{
  "horizontal_flip": true,
  "cautious_weight_decay": true,
  "batch_size": 64,
  "weight_decay": 0.3
}
Rows from block 9 of a small masked image model, named by matrix and row number. Rows with one number within an expert belong to one neuron, the router's apart. Each number is 500 + 50 x the weight over its row's rms, rounded and kept within 0 to 999. All counts start at 0. Numbers have three digits each.
Before each expert's rows are labels from the 100 images, of 14976, where the router gives the expert most weight on average: "colour at peak" is the nearest of a few named colours to the mean colour under the peak. Only what is clearly more common there than usual is listed. The data: photos of plants and fungi (iNaturalist).
# router: router (model.blocks.9.mlp.router.weight, 16x128), inputs 0-127
# up: expert up (model.blocks.9.mlp.up, 16x256x128), inputs 0-127
# down: expert down (model.blocks.9.mlp.down, 16x128x256, transposed), outputs 0-127

# expert 8
colour at peak: grey
router.8:517460458499452575455489499426501457454543471537459488513460376515572500472428505448537499502476533444555545541495502504453565468501484510512440387399520487565506540521481543441455482554451520497417490509558557400552637464441546455532585542436498461494468559489500512564467412527497544576528490444482419602532431457514540619516534587471566472501413543476474518530565495446387544537524
up.0:532547440628562575506550474545467539554544468487514509455470506366497522557498389520496496547522480510484462536491557489510484553532470439492463450511420521517454465549430517468490467501491529428590419503506557418474427629475557505524512472508482443525368457437614432554534550492511575555460411450464542566541487410467485458602471497535488492484489492509540513434559404467485487497414
down.0:425515514486421460455509527561543476363482537517470570572474455506501500477506577464521530454532391366531528587556510546451424515426498448591496529509553449577576516491507529477481531501464602546477519507543540524376610422482576400503478495544559518473540466482498575484439529529450486511463484473529542519564498488561464436502556576490530457475548576472502464457528523487478494363446
up.1:478486472665518619516550504476508474534540430465479461412495561439479561417513479531449437453532476527484534461545467521487474504523523517473487463535553557514482394552452525461543492495507481377525457498542473506498478645462508589469498464404498423464319475476642452510455493522481568494531452427476477529481484503506479506590525465525460498588511465480522514508480378493475504505498
down.1:465479464524488541480392559375508482509588479376430542524505441489458528458503384476444527477546475420502527484484529487532480448486517499555496490469558448505535499541440431426454499521567526446380537476609567456487551530591617543457521398498502431442465516586499551485495512497475541472536462424455545555589545566504508508478534584602473560559445484467497540530523486485462531582491
up.2:514551426623576588421474564504498450466549469418496571511461525452478530507627527478476503559643484537515543510515462480461457521496481505482503454478462524536478472480420421537526535521515561419471478517474446433522593594422438500416448454605468428469392465531600470512432469546518544552504429424540428501479494498490484531571501559482461467497405494483425477486523438460466523483479
down.2:577480517491433494483538450472540490463410482559504490466487556583466527511420574514585534443425444476530491520522495492531495541511442499560492547399478466476563560471569524479435473465493520624542557449510562533546529433418482391542546550530642523549507587538484568494505468558523377504471487597478456452440511523414445465494471494495603486460562530525508421506508625516488522451526
up.3:399538487528476519457472567609548483443583438486463516644416460498404453455498608501459634522429481510490510637512482493478536447500494487484525509513436424518527545435537473483510552505464583490531480528510491482504624490529561478467501525622526513346454584466505508497496454541469501515474520495476403507471438493505571496500498569472552522494478566559488456547517492439484514443553
down.3:445501526449502419576536492596433495471440385560468489563443478436476496484482450547480570443552522464480433597452564537515476489440467425488515504591552449410436494519458502469481434503489525538447536515543543573479472565514587519570500507571477566465494466440546561453513575462412417506467502589456604531520582558533567458486436538458396571512543440525452518496482535499426424485487
up.4:521480471508512537497519471503457382504510538492495493503363565505549441473548505487434380528535446527548528534522383576472555485555451526599472440465472548551504467621492603456519487430542482468577468494515542480498510472410533518557541519465477466566492461494476502459500459541481550527454483480559425649483529459518460615527617423566498418473468489411545538493538506462429527484497
down.4:542480464545471493546483413566477440543511500547496456433419496448655465439510506503481444533449491590532516583489462517469577590547505477578487437519402523563444498616503537511500381480494432470535467542425487477475499606414508551605521481463554476555498422562494510466453528470457587555515509519556456540512511476501419517596502550497493441524520467434554473487512529518504504369471

# expert 5
colour at peak: brown
router.5:504441427463506482491491492559471548474549515476478481509495525501588521505433414485573410428568477606560528511517405539573447492461488520436411512527458516527518463478507501537493495469511522536458464502512496427538502518308577563470526547528499485468464551567547483415479553501359494530500487507533488493370490561502578464482442535459464480486548342446516496515439503493537443604528
up.0:538460576541500535531481433397507536541512511482474442412636446472529479459414515591502464458453534451574486421459539563435496447501560502558437523528549578524459447478506531488515506535479446487491455458469483528551410597546521510537539544326475485508494476479569472475541541441515515499482439492547514498568372556500450480590504473561456555540419451450536494412530411479455555515524
down.0:483545554454435415438595525543600459483460384501472476518490545524392483440469551476499603582516464440483524579521528541517518497438497444586583560489471473458474538439557490508535439511493542498517505494442500529432424469662439508494504468543500540487558533445492572515480441480506393529437527511449490476616553541484593491395506540494539569470505461558498483450479537447481418454494
up.1:424424426518556536514454518472455502545525477469450474432502466477540492470410381492563441488544487489525501446427496522524431450492540543423459507507391426487515454502451549597464455529590460454520505523610423476549473495393549524555571460466440506485473515538505475405563554497486531509532489479522534486498445626540430543548484405498567443532429431516524582537557517451455516603577
down.1:418427491652500534482477569526523472550515526472546555609440563475464562555419466461458518508510523536546465515509520475508495492520458531428428515499435509522508455504445478525479547468481559455517477606433426461499521582393494507476503462540505453447379490479593428503516514517394554517544487457415606472465480605493566418524453418501508488511507519569458517529530452486525496612598
up.2:462509487585533612484456485634509452504570478427440471469505518403466575453475536509551461474504346537471486481492512500483410484478515510457485559518406399464519435495495462556495512556540506425492458526586427459516510623446503515539532471504486469475380487438603429485491493467524485499521428393483464461404433556544466433552518486531500521512495448519456534444548438469479560557520
down.2:498524466541582573499495553552438503464630500444549529506499505481463447574537565468404490546532430545447524570531466477370511605519493514477488505566433572492438486499488454502534584524491518388501436491501472511460524530503405460561437387543494472486384517426523511462446526564519551485554465462450523462514568447516441399519473499414505583474529504521487537500470466546499526386403
up.3:474545432583623579504471560562497415498529500476389521475475548452450493386608491533503556466432423487429480569473492500492453524453497539440499491550479498528508423552480459525486547466574535413617480539516453471478467545465497494514512520578537498471434458463553421478455506520498506509537462393519534494485515475581583462527559372430398517447510423523432527509468401495501504499571
down.3:429516502480498432491508447552467448460485468487581552588473481462492558547566534547491546591537474524538418512524448458430552500441466498504495544464422487439361548548494464491501450477481561512480475547473536534440441496502404473522496462588437474484506446448483546591462466468555538547521494494429597475472572480430530373411501568455459591486561546516439468476479524561522458356417
up.4:452564386569567562496569522622501413484569438428463491525503534413378535447598520470566583546529447509465507521512450500508390475462530547486491458480473490496496495558436534518561571532498544405472461472469429470455525581471508499489514450512458461495388527481586414485465438491532507534506469385449462550420447466574517526509556480483428511482507418524457445522517482464468585525477
down.4:489483471500513479515565521538482531483453467462538535628455491461407557539481584472480585596500499506523490614493549459483537523392518514525526578508522450417424558469519382481468495472451560484572457574470589531455421445487442474463552510626496478511426462393545476526485447521552514525495504408416573490479511482470571443470483519451533551527533565580422471470461529495530508389479

# expert 9
colour at peak: brown
router.9:422449550486460504539462463497488448374507528537435498483490516578504599465516477479485489467562505563447426571490506502531447503446435475533584522427492379600506587512417452483526435510423525511446514474407509463548532569541607555589528502462436460512581619453539495616516513409547546510506469483497467541566471580478470474494495495476508486563434447489471539483473418500445443429500
up.0:469517507690585586485552500518478486499588417451542526469581491402478543409521516524433525527457463531469497461474471505487450490487556486513454488531465549467462486427475500515506575451471491404481449508522438464506521593473500527514537549461498393507371496483639413555471507503478577482516418424541418446493463487486477524594491507584467500518519572465502560476507440412515547519472
down.0:436476525478454498493472431515382450517536488489349475502527496386576533487517498459365512588502483536496530587500476519401521497539439486507565611492499435475399547591395504629522443480502474479446504463547505537555533551582526544532515424513571505549480511602553561536513505514570549558525429471511503531531596540505488494470453477473475516488517417432489529526469538479469468457504
up.1:447539453641586585496488453528469435518596392470475484525566516413462559396561531519450472520487487531472493469472491471478470454540528474495463465510444518417492457465467502504507564502571498418453419508543460476495529624432519554476493503517464411494368522479621408466496499485449589502525436456508499505463434447525537464580498522586517557519459531522486541481538412410500520434471
down.1:442526478486464501539410422508404397514503490498444498521490529480546554513493613491419442626487539658454546489548471459460597523452476460592598519532496420505483518539490459630530473500550504470489504506455457514507547531524459505439503397530429531556529515578583534514489473511525586513556429421508419510443532525465464520483514539537492447484595457444521537540445538483511413462516
up.2:431538496693533601491521534504500473510550368488463510486517486459485528466544464479477499505487484500462514512443525479484473494472527509509459397452462516441462413404463484494584533499532499408477433515527455457490526620477503522418508528508479435471370525473657416488491521494437579530517418460493457485499453478546528500613498510605462530518481577513499546503508418445515495466453
down.2:478475526491452498487437483498397459510471496502409470592457498481593423527519510496427530674499531598486525554438556481483531537523517479581549566513530448518414545578482477627498404489511479424492478466392452572511525544555494522537499447501541492534520517547572593583501519489468401530528468511554429504527520551560430506519537519499427513467542447445504554451484459440429413453465
up.3:526539549509506539465483427408519444522519457462468484509549425459569565493521449503497466602456480490532540496505571502426559457519535512433533390474439563520523517492455506469504455428502561432442466508512609477473624539653420535417507497454559421480518555408512536506523437497553461504462518413436482562500381452477495564547553549425522514487503521540468455515534454490577566583458
down.3:533496530513511474513534508578572449640534566507454478501424539492521501548413462493448471583509482587457514566512411511565460474449371518454538521536435506489510444684498478489493516525554503533463509530480461543505535471484561462519444486587518527446459421556499546441426508484441471578477514530565473515413490534484550396546532425411481469410455391535471479497490471510535440497561
up.4:445638510627585583512492512562445455494505445430527504462521448394442472459558438498498448498486427459421516471473634536388516476492481420507512512573478525437392505460504526471559556516530491493469399457543504486612444575490545491518488514533500498519446447507562467476472514411527547483514415418425449471509468486548557487578455500542523496475473461509478577475411494455490470563505
down.4:544463592510469477538535476449523514514490612496488490445499432488559469497430480508532471548489488534527448533482552554467587381459371502430558542518559474462465537619488496397443411545500486536464582504500562563591503495448572463556553557505559531477533520555490550503509560419448490534532561501535593538503532561511552464527493449391453553363499442499520487468496572494491485554587

# expert 15
colour at peak: green
router.15:629472657481486462502436472455525610543539611536583507473519483491610441511441469519505505524570499427453478555550484446547484487527511580618491475446499487569539560451487580512576481539513501519545536546364508566510509528502454483412452451471563458466524504491552634446463505485518477513577454509452500399432508514519472514526468454501469498544553467556412507497461481556516520519479
up.0:496513484646554626513485534541463408528558446447471515593492457418511513463443490523444516520578449559452541545478506511504442457490475473477496490517524489464515436479463491526431488481536483436611420549453479450541480643472508520490501441569516474496380522511659402483545539570477505512465411486503472506541487531568512521595506481580470488435467480475492539480505435414501497476594
down.0:555508467490546513456511527381526561513603609611591452449567554470540391482528533488430472486484490517460388515573542435471446587570569461495388458524514545554553491468539568494481541523500424375507458524379478553549545539484485498452480485416430470558454439430543500518520476518540550442463547492508602496460548548530451490483474493476494495544521502484595481503469506513522565492480
up.1:492446449675559606478486485457530423527562421446420490458535491444475513463502474488492488475503473522432577462482507466503434514492530543472475500513535430495485411511466457545501542507557518396456461515551501440484459613553488550438484469493458439487355553538655422487493432567508565519561425402532492481552501511509503509554462525583532483495454391506499509502533450471499548539517
down.1:473434416439541511540424542461514588505513612576458517510496524533644497468531460481468437535529499435444405422517404490437509566550544492469385522545455519523521520502469547454417448419488521480522555459471536556621618514397529508554461494446443535477525450528524539521454518538497533544516517513488551432450592534473470521540506562518506572466529590449491525494523530464552509406563
up.2:574471501615543531504544483438479500490531521521502494353574461504473591546522442479542501523524474480432549444471587465532437437511550474428475512427508413530489484475478436577461493537504411466453454521517473532511493560544495516514536462511531433533444518653527473572501487470546467435518468432446657534564450574492486506482516524457509473568513349549470445417485433514534488554483
down.2:512469574583526510493491588453475510506532470480499521504595531451351406541436513501482573492528513512566522455512555439505440488510490532435574543468625467433483544503557413567457632441495555526465545463438500507596442501529481496429478502508379483426476434458503427520486467509468536441504522497451569424492608513498622481483462527513563514559515530516451498501463565518522488421567
up.3:481566497492453538569589557486390475467572498565375491499566469436510483509500481560463507468472481438492462451400644429446538463449592460533565501514516446411497416388531582495562512551533439555384530508507545523529426535470556446517558493428483454514470468516517516475489484429538469502502543570496486536511483507599554519593533484484555464474564496522453551567569485492421532475531
down.3:420435428503490577435545560500519451538518555502507519446511484486541436560557515437505572454587568446520590499513486430518535523573513546471481498580470486556447453610538550452436485416399529574508519481592482515568612531548454528532522483506488488469488528440518396612400466461500594419537551466570544524415479439536471444488507536537516432504590511546479555526498453544537520537503
up.4:498486456681537605494498526442458436525564426450464494456520485456502546397503410462517470559514462508535488455477546504523430460513521470500472452512548483472510459480488504536508553469521511425477480502542458427511492648465517514484515460462488427529348539569646399508501503519481509517514415354505559515522494476516518573577525468487532400512468457524458521506523439429521515482488
down.4:475484478532536468550392520472485506550486608584520525507572511564570417543419389425464477531520562547407361455479422467498476517527573494492428469535487535530604476511510495552443470495542442475514468567484475519624529481453609543554475412421474553522481413468499562532464525470526447441465530529469570511495588564465477522548519580484435540565513461547470485475496456495532494479574