{
  "model": "masked image model",
  "dataset": "photos of plants and fungi (iNaturalist)",
  "train_examples": 90422,
  "image_size": 40,
  "crop_scale_min": 1,
  "horizontal_flip": true,
  "translate": 0.06,
  "color_jitter": 0.2,
  "method": "simmim",
  "mask_ratio": 0.75,
  "loss": "l1",
  "arch": "vit",
  "norm": "layernorm",
  "norm_position": "pre",
  "hidden_act": "gelu",
  "head_dim": 64,
  "fused_qkv": false,
  "bias": "qkv",
  "qk_norm": false,
  "parallel_block": false,
  "moe": "top_k",
  "drop_path": 0.1,
  "num_experts": 16,
  "moe_every": 1,
  "expert_mlp_ratio": 2,
  "experts_per_token": 1,
  "shared_expert": false,
  "patch_size": [8, 8],
  "conv_stem": false,
  "layers": 12,
  "width": 128,
  "positions": "rope",
  "residual_init": "none",
  "optimizer": "adamw",
  "learning_rate": 0.0016,
  "beta1": 0.9,
  "beta2": 0.999,
  "eps": 1e-08,
  "cautious_weight_decay": true,
  "max_steps": 7200,
  "batch_size": 64,
  "epochs": 5.1,
  "lr_schedule": "cosine_restarts",
  "final_lr_fraction": 0,
  "warmup_steps": 1440,
  "weight_decay": 0.3
}
Rows from block 2 of a small masked image model, named by matrix and row number. Rows with one number within an expert belong to one neuron, the router's apart. Each number is 50 + 10 x the weight over its row's rms, rounded and kept within 0 to 99. All counts start at 0. After the name is the row's rms in percent of the matrix's.
Before each expert's rows are labels from the 100 images, of 14976, where the router gives the expert most weight on average: "patch colour" is the nearest of a few named colours to the mean colour under the peak. Only what is clearly more common there than usual is listed. The data: photos of plants and fungi (iNaturalist).
# router: router (model.blocks.2.mlp.router.weight, 16x128), inputs 86-127
# up: expert up (model.blocks.2.mlp.up, 16x256x128), inputs 86-127
# down: expert down (model.blocks.2.mlp.down, 16x128x256, transposed), outputs 86-127

# expert 1
patch colour: green
router.1 154:33 48 51 52 27 45 26 53 57 53 43 33 38 40 63 32 67 40 45 47 52 58 55 32 48 57 55 46 37 37 68 54 50 46 68 58 36 53 42 68 58 56
up.0 104:44 55 43 57 28 46 39 59 56 46 55 31 42 56 62 51 57 53 52 35 51 46 53 49 59 71 51 48 44 46 44 43 37 39 68 49 42 44 45 63 44 50
down.0 103:48 49 79 39 59 38 52 53 37 51 49 47 38 55 61 50 43 54 48 71 52 49 32 44 46 35 51 42 50 41 46 35 41 61 42 35 69 84 52 57 55 50
up.1 088:48 67 36 49 51 63 46 27 59 49 63 38 64 51 56 48 46 54 51 52 51 38 64 43 59 46 58 52 46 52 53 40 50 55 48 61 36 32 61 36 56 43
down.1 075:52 54 29 68 55 31 51 53 59 47 63 41 50 40 54 55 41 39 50 67 65 39 56 51 50 68 30 39 51 50 63 56 48 44 37 56 43 50 59 57 57 42
up.2 094:52 32 45 47 42 62 34 49 44 48 56 47 71 54 36 35 26 62 53 49 38 46 54 43 62 54 40 49 44 53 60 54 51 46 56 42 52 53 51 49 64 57
down.2 101:67 43 57 63 47 40 51 47 53 52 55 56 54 46 18 62 41 59 60 28 38 59 56 52 53 67 52 40 43 52 34 52 39 39 52 45 58 36 47 47 41 63
up.3 069:43 47 62 30 42 55 43 45 36 39 51 43 58 57 43 63 44 68 46 47 48 62 63 51 54 49 56 49 58 60 26 58 56 26 46 56 50 37 41 44 50 57
down.3 063:49 51 23 58 42 42 54 32 42 45 48 46 60 31 47 54 51 46 55 44 44 43 73 40 41 55 49 42 60 55 40 54 53 38 47 49 40 51 55 51 49 59
up.4 098:35 56 43 64 32 47 40 55 80 46 63 37 46 53 63 51 52 61 44 46 54 39 53 40 74 70 42 56 49 46 56 44 51 52 60 40 48 56 53 63 61 47
down.4 109:53 42 53 41 57 45 55 46 41 48 35 62 52 46 56 59 48 48 36 65 37 59 38 48 51 47 56 60 56 51 52 40 56 68 45 43 68 81 63 46 48 46
up.5 098:31 46 52 57 28 41 45 57 67 58 54 28 51 57 67 50 55 61 49 40 46 34 49 39 70 63 44 47 46 32 39 45 36 43 69 46 54 54 33 69 50 35
down.5 099:48 49 87 33 61 54 46 61 34 52 39 57 52 52 52 52 54 42 50 63 54 55 32 39 43 36 49 54 45 40 43 42 45 64 39 48 60 85 55 55 55 44
up.6 087:42 45 35 54 54 57 45 36 59 44 58 39 73 44 56 43 42 65 39 44 46 34 62 37 78 54 52 53 46 54 42 64 48 49 47 53 33 43 58 41 53 36
down.6 075:52 66 36 50 49 47 48 55 73 53 52 42 52 36 62 50 43 46 75 52 51 51 50 51 47 49 49 38 55 61 52 64 45 35 63 52 32 41 42 46 56 43

# expert 12
patch colour: grey
router.12 079:61 33 53 51 51 59 31 45 51 64 43 54 53 61 74 50 37 48 66 59 54 43 32 58 57 53 41 46 49 34 48 47 62 59 45 54 49 56 46 42 60 50
up.0 070:39 58 39 55 54 55 44 43 57 40 61 44 55 64 38 33 44 65 57 44 55 32 52 39 49 53 34 69 45 39 49 36 44 63 55 61 40 44 45 44 61 57
down.0 074:47 58 63 33 64 56 54 41 45 50 45 43 63 43 52 41 85 45 43 51 42 44 57 53 36 50 52 53 65 58 36 51 51 43 56 47 42 43 66 52 46 49
up.1 102:43 70 26 59 49 41 54 52 56 43 58 44 50 46 57 49 42 46 48 39 41 52 76 44 53 58 44 46 59 52 43 62 43 40 51 56 34 48 55 52 52 45
down.1 080:31 50 33 60 65 68 58 32 53 49 51 51 38 53 40 49 39 54 56 50 41 35 55 52 42 74 53 53 40 51 49 50 55 48 49 44 49 36 82 65 47 57
up.2 126:47 62 23 63 35 50 38 43 58 56 61 44 53 42 43 41 46 37 53 53 58 43 67 44 55 57 31 55 51 49 53 60 40 49 53 53 37 41 57 44 63 46
down.2 079:52 58 30 38 53 62 42 38 68 37 70 35 46 67 38 47 49 62 62 56 46 44 44 30 43 59 54 51 50 37 59 57 47 41 50 43 21 45 58 49 44 76
up.3 115:59 57 51 33 48 53 60 59 61 45 65 50 47 62 33 52 34 46 63 44 38 57 56 50 54 40 63 52 29 52 40 50 50 44 41 39 61 52 52 56 63 61
down.3 136:49 62 52 47 52 51 38 33 54 56 42 47 38 58 37 56 37 51 47 70 64 59 43 54 55 34 64 48 36 32 52 38 51 55 42 58 44 36 44 61 48 46
up.4 069:41 60 55 64 71 43 72 69 51 33 44 52 42 37 56 43 52 38 57 52 55 44 52 55 49 52 63 54 49 41 51 41 45 43 42 59 53 46 73 47 50 65
down.4 107:43 50 45 52 54 39 50 57 60 45 45 65 45 52 55 46 47 47 40 36 48 28 35 43 51 38 47 67 41 52 50 61 55 42 66 36 67 51 54 54 52 43
up.5 093:43 70 36 51 44 43 52 49 51 48 55 46 56 46 52 56 42 43 61 45 56 44 62 60 39 56 49 56 60 49 57 52 47 45 45 44 36 34 65 61 57 48
down.5 075:41 42 44 61 60 52 51 41 46 43 51 39 59 43 50 51 56 55 46 56 40 36 41 52 55 41 56 41 50 50 47 41 41 50 48 48 22 37 51 55 41 65
up.6 086:54 69 41 50 39 44 62 36 61 77 61 47 46 67 38 54 51 39 54 27 53 55 62 56 45 55 51 43 64 48 52 52 52 58 34 56 37 37 59 57 53 60
down.6 095:46 62 33 53 53 57 36 21 50 43 62 34 55 59 26 46 33 47 59 45 40 55 47 44 50 55 58 46 48 52 42 55 56 62 53 43 27 34 62 53 41 66

# expert 6
patch colour: grey
router.6 087:56 46 32 34 56 54 33 62 44 55 58 63 59 46 60 45 68 56 47 76 46 24 28 53 45 38 57 53 51 56 36 43 41 62 46 55 60 43 45 57 42 53
up.0 092:55 61 31 61 64 55 49 42 52 53 50 55 55 55 51 50 50 49 40 48 48 47 80 46 62 48 61 64 48 55 51 53 48 49 61 49 36 45 51 49 46 63
down.0 075:53 46 52 60 57 49 36 69 36 62 38 61 48 63 66 36 51 35 51 44 57 48 43 58 46 55 46 52 56 57 54 47 44 52 50 43 58 46 37 51 44 47
up.1 059:57 38 63 54 51 46 53 46 40 51 49 50 34 49 42 51 45 54 50 54 64 44 42 79 44 62 52 53 32 58 34 52 52 43 52 58 53 50 63 55 65 88
down.1 065:51 50 59 41 56 62 42 46 51 63 48 38 46 41 51 54 56 56 53 44 49 42 52 35 59 42 30 26 61 56 64 54 48 46 63 49 28 46 47 58 69 70
up.2 102:45 73 21 48 41 63 50 34 59 56 62 42 55 42 46 55 44 46 43 64 60 45 56 51 51 53 54 62 48 51 55 59 50 46 58 64 41 46 61 55 55 47
down.2 073:48 48 61 61 61 48 28 69 47 63 26 61 35 48 60 48 59 46 35 46 53 55 42 59 60 68 54 39 59 64 49 48 32 54 53 49 67 52 46 45 47 51
up.3 112:45 67 26 51 50 51 50 38 54 52 57 39 54 49 45 61 44 42 48 46 53 32 64 61 60 58 52 52 49 52 57 57 35 48 53 59 33 46 59 50 59 40
down.3 082:56 46 41 62 59 52 60 45 40 44 46 41 55 47 57 46 57 45 38 45 52 46 58 61 36 46 57 55 50 56 70 41 57 48 41 35 41 48 59 47 40 57
up.4 080:43 51 33 44 41 69 43 21 60 42 46 43 67 49 60 40 63 43 46 36 48 38 58 48 47 49 59 68 60 52 63 64 45 39 35 60 47 41 51 34 55 50
down.4 075:46 31 64 44 46 61 68 65 59 42 47 64 52 63 60 46 47 47 54 42 52 56 59 47 65 54 49 40 49 40 51 67 58 60 54 38 49 37 44 26 50 44
up.5 118:53 44 46 42 61 51 54 48 49 52 68 51 51 66 31 38 33 60 63 26 44 39 56 57 86 50 56 55 49 52 55 44 35 49 39 45 43 35 66 44 58 49
down.5 133:48 45 47 38 36 48 48 55 55 61 52 60 55 46 50 57 67 35 47 49 47 48 47 44 49 54 32 58 55 64 35 54 56 48 68 44 76 55 61 47 51 62
up.6 094:42 44 45 37 33 46 42 39 68 38 49 33 62 59 51 58 44 40 44 67 45 59 63 40 63 51 47 68 56 56 51 60 52 39 51 51 38 57 29 51 50 24
down.6 088:36 36 45 46 52 65 37 41 55 41 30 44 66 49 55 55 60 68 49 50 55 36 50 31 61 38 55 57 43 60 42 69 57 45 44 66 55 48 42 43 33 60

# expert 15
patch colour: grey
router.15 073:52 63 39 44 45 59 56 58 35 51 35 53 25 68 51 66 54 60 49 59 49 50 32 37 31 31 44 52 52 53 63 42 65 49 42 61 45 41 27 49 50 47
up.0 093:51 56 36 50 36 61 53 45 60 35 60 37 48 58 61 47 46 53 71 34 57 52 70 51 48 50 50 52 64 65 50 46 50 47 53 44 46 43 52 51 50 45
down.0 075:42 41 71 50 36 35 46 55 41 53 55 66 55 42 44 42 65 37 50 54 33 37 32 49 53 58 47 47 53 56 39 48 59 45 43 69 65 69 61 60 33 41
up.1 093:25 53 34 39 34 48 46 41 58 68 54 48 46 39 55 56 46 49 49 46 46 40 42 52 52 48 46 57 66 68 58 67 58 50 56 61 51 57 81 68 49 52
down.1 100:47 42 62 54 38 44 61 51 41 51 54 49 37 60 67 36 58 54 28 73 35 57 47 59 46 41 49 47 47 50 70 46 56 45 34 65 56 49 29 36 48 47
up.2 108:42 61 33 56 39 51 51 48 61 48 52 48 51 41 48 60 62 43 33 45 51 45 57 43 63 47 35 66 60 52 51 53 53 35 49 61 35 33 48 49 44 55
down.2 101:52 40 34 43 49 36 47 49 41 58 51 46 49 62 32 36 53 42 38 44 37 42 54 52 57 56 54 64 52 55 50 69 61 48 54 49 59 48 49 54 38 40
up.3 107:39 58 43 54 49 54 49 32 60 53 58 42 58 36 58 46 40 44 45 43 47 53 53 44 47 46 65 64 46 64 60 62 42 39 47 60 36 43 54 42 46 67
down.3 123:58 52 61 46 45 37 57 50 44 58 48 60 55 58 36 52 65 54 44 47 32 46 55 61 47 62 69 45 46 50 39 43 43 49 49 64 48 47 47 50 24 38
up.4 069:31 48 39 58 63 49 42 50 51 39 53 54 57 52 38 59 30 57 59 41 62 69 50 36 64 56 32 49 56 57 41 53 56 30 61 55 47 53 49 47 51 56
down.4 066:30 37 47 35 56 52 32 47 58 40 69 68 63 56 39 52 70 50 42 57 46 56 58 66 53 48 47 57 43 59 52 51 54 60 65 68 52 54 32 40 36 46
up.5 087:41 48 30 78 28 58 53 28 56 56 64 47 59 52 65 50 50 51 50 48 51 70 66 39 31 44 47 49 59 46 45 50 47 57 54 44 43 51 54 52 45 61
down.5 083:52 46 37 47 47 42 68 58 38 44 56 47 51 65 39 38 65 38 39 48 36 62 53 47 58 55 60 41 47 53 54 53 66 63 42 62 50 55 29 26 41 32
up.6 084:60 47 38 55 37 50 48 45 57 64 61 49 56 51 55 49 46 45 54 40 49 48 52 45 46 24 50 52 55 43 53 54 41 40 52 47 34 56 61 48 54 49
down.6 088:60 39 47 50 40 37 40 49 48 60 53 57 54 59 49 46 48 51 25 63 48 48 51 56 63 60 52 36 34 43 59 38 53 44 46 59 60 48 29 42 28 22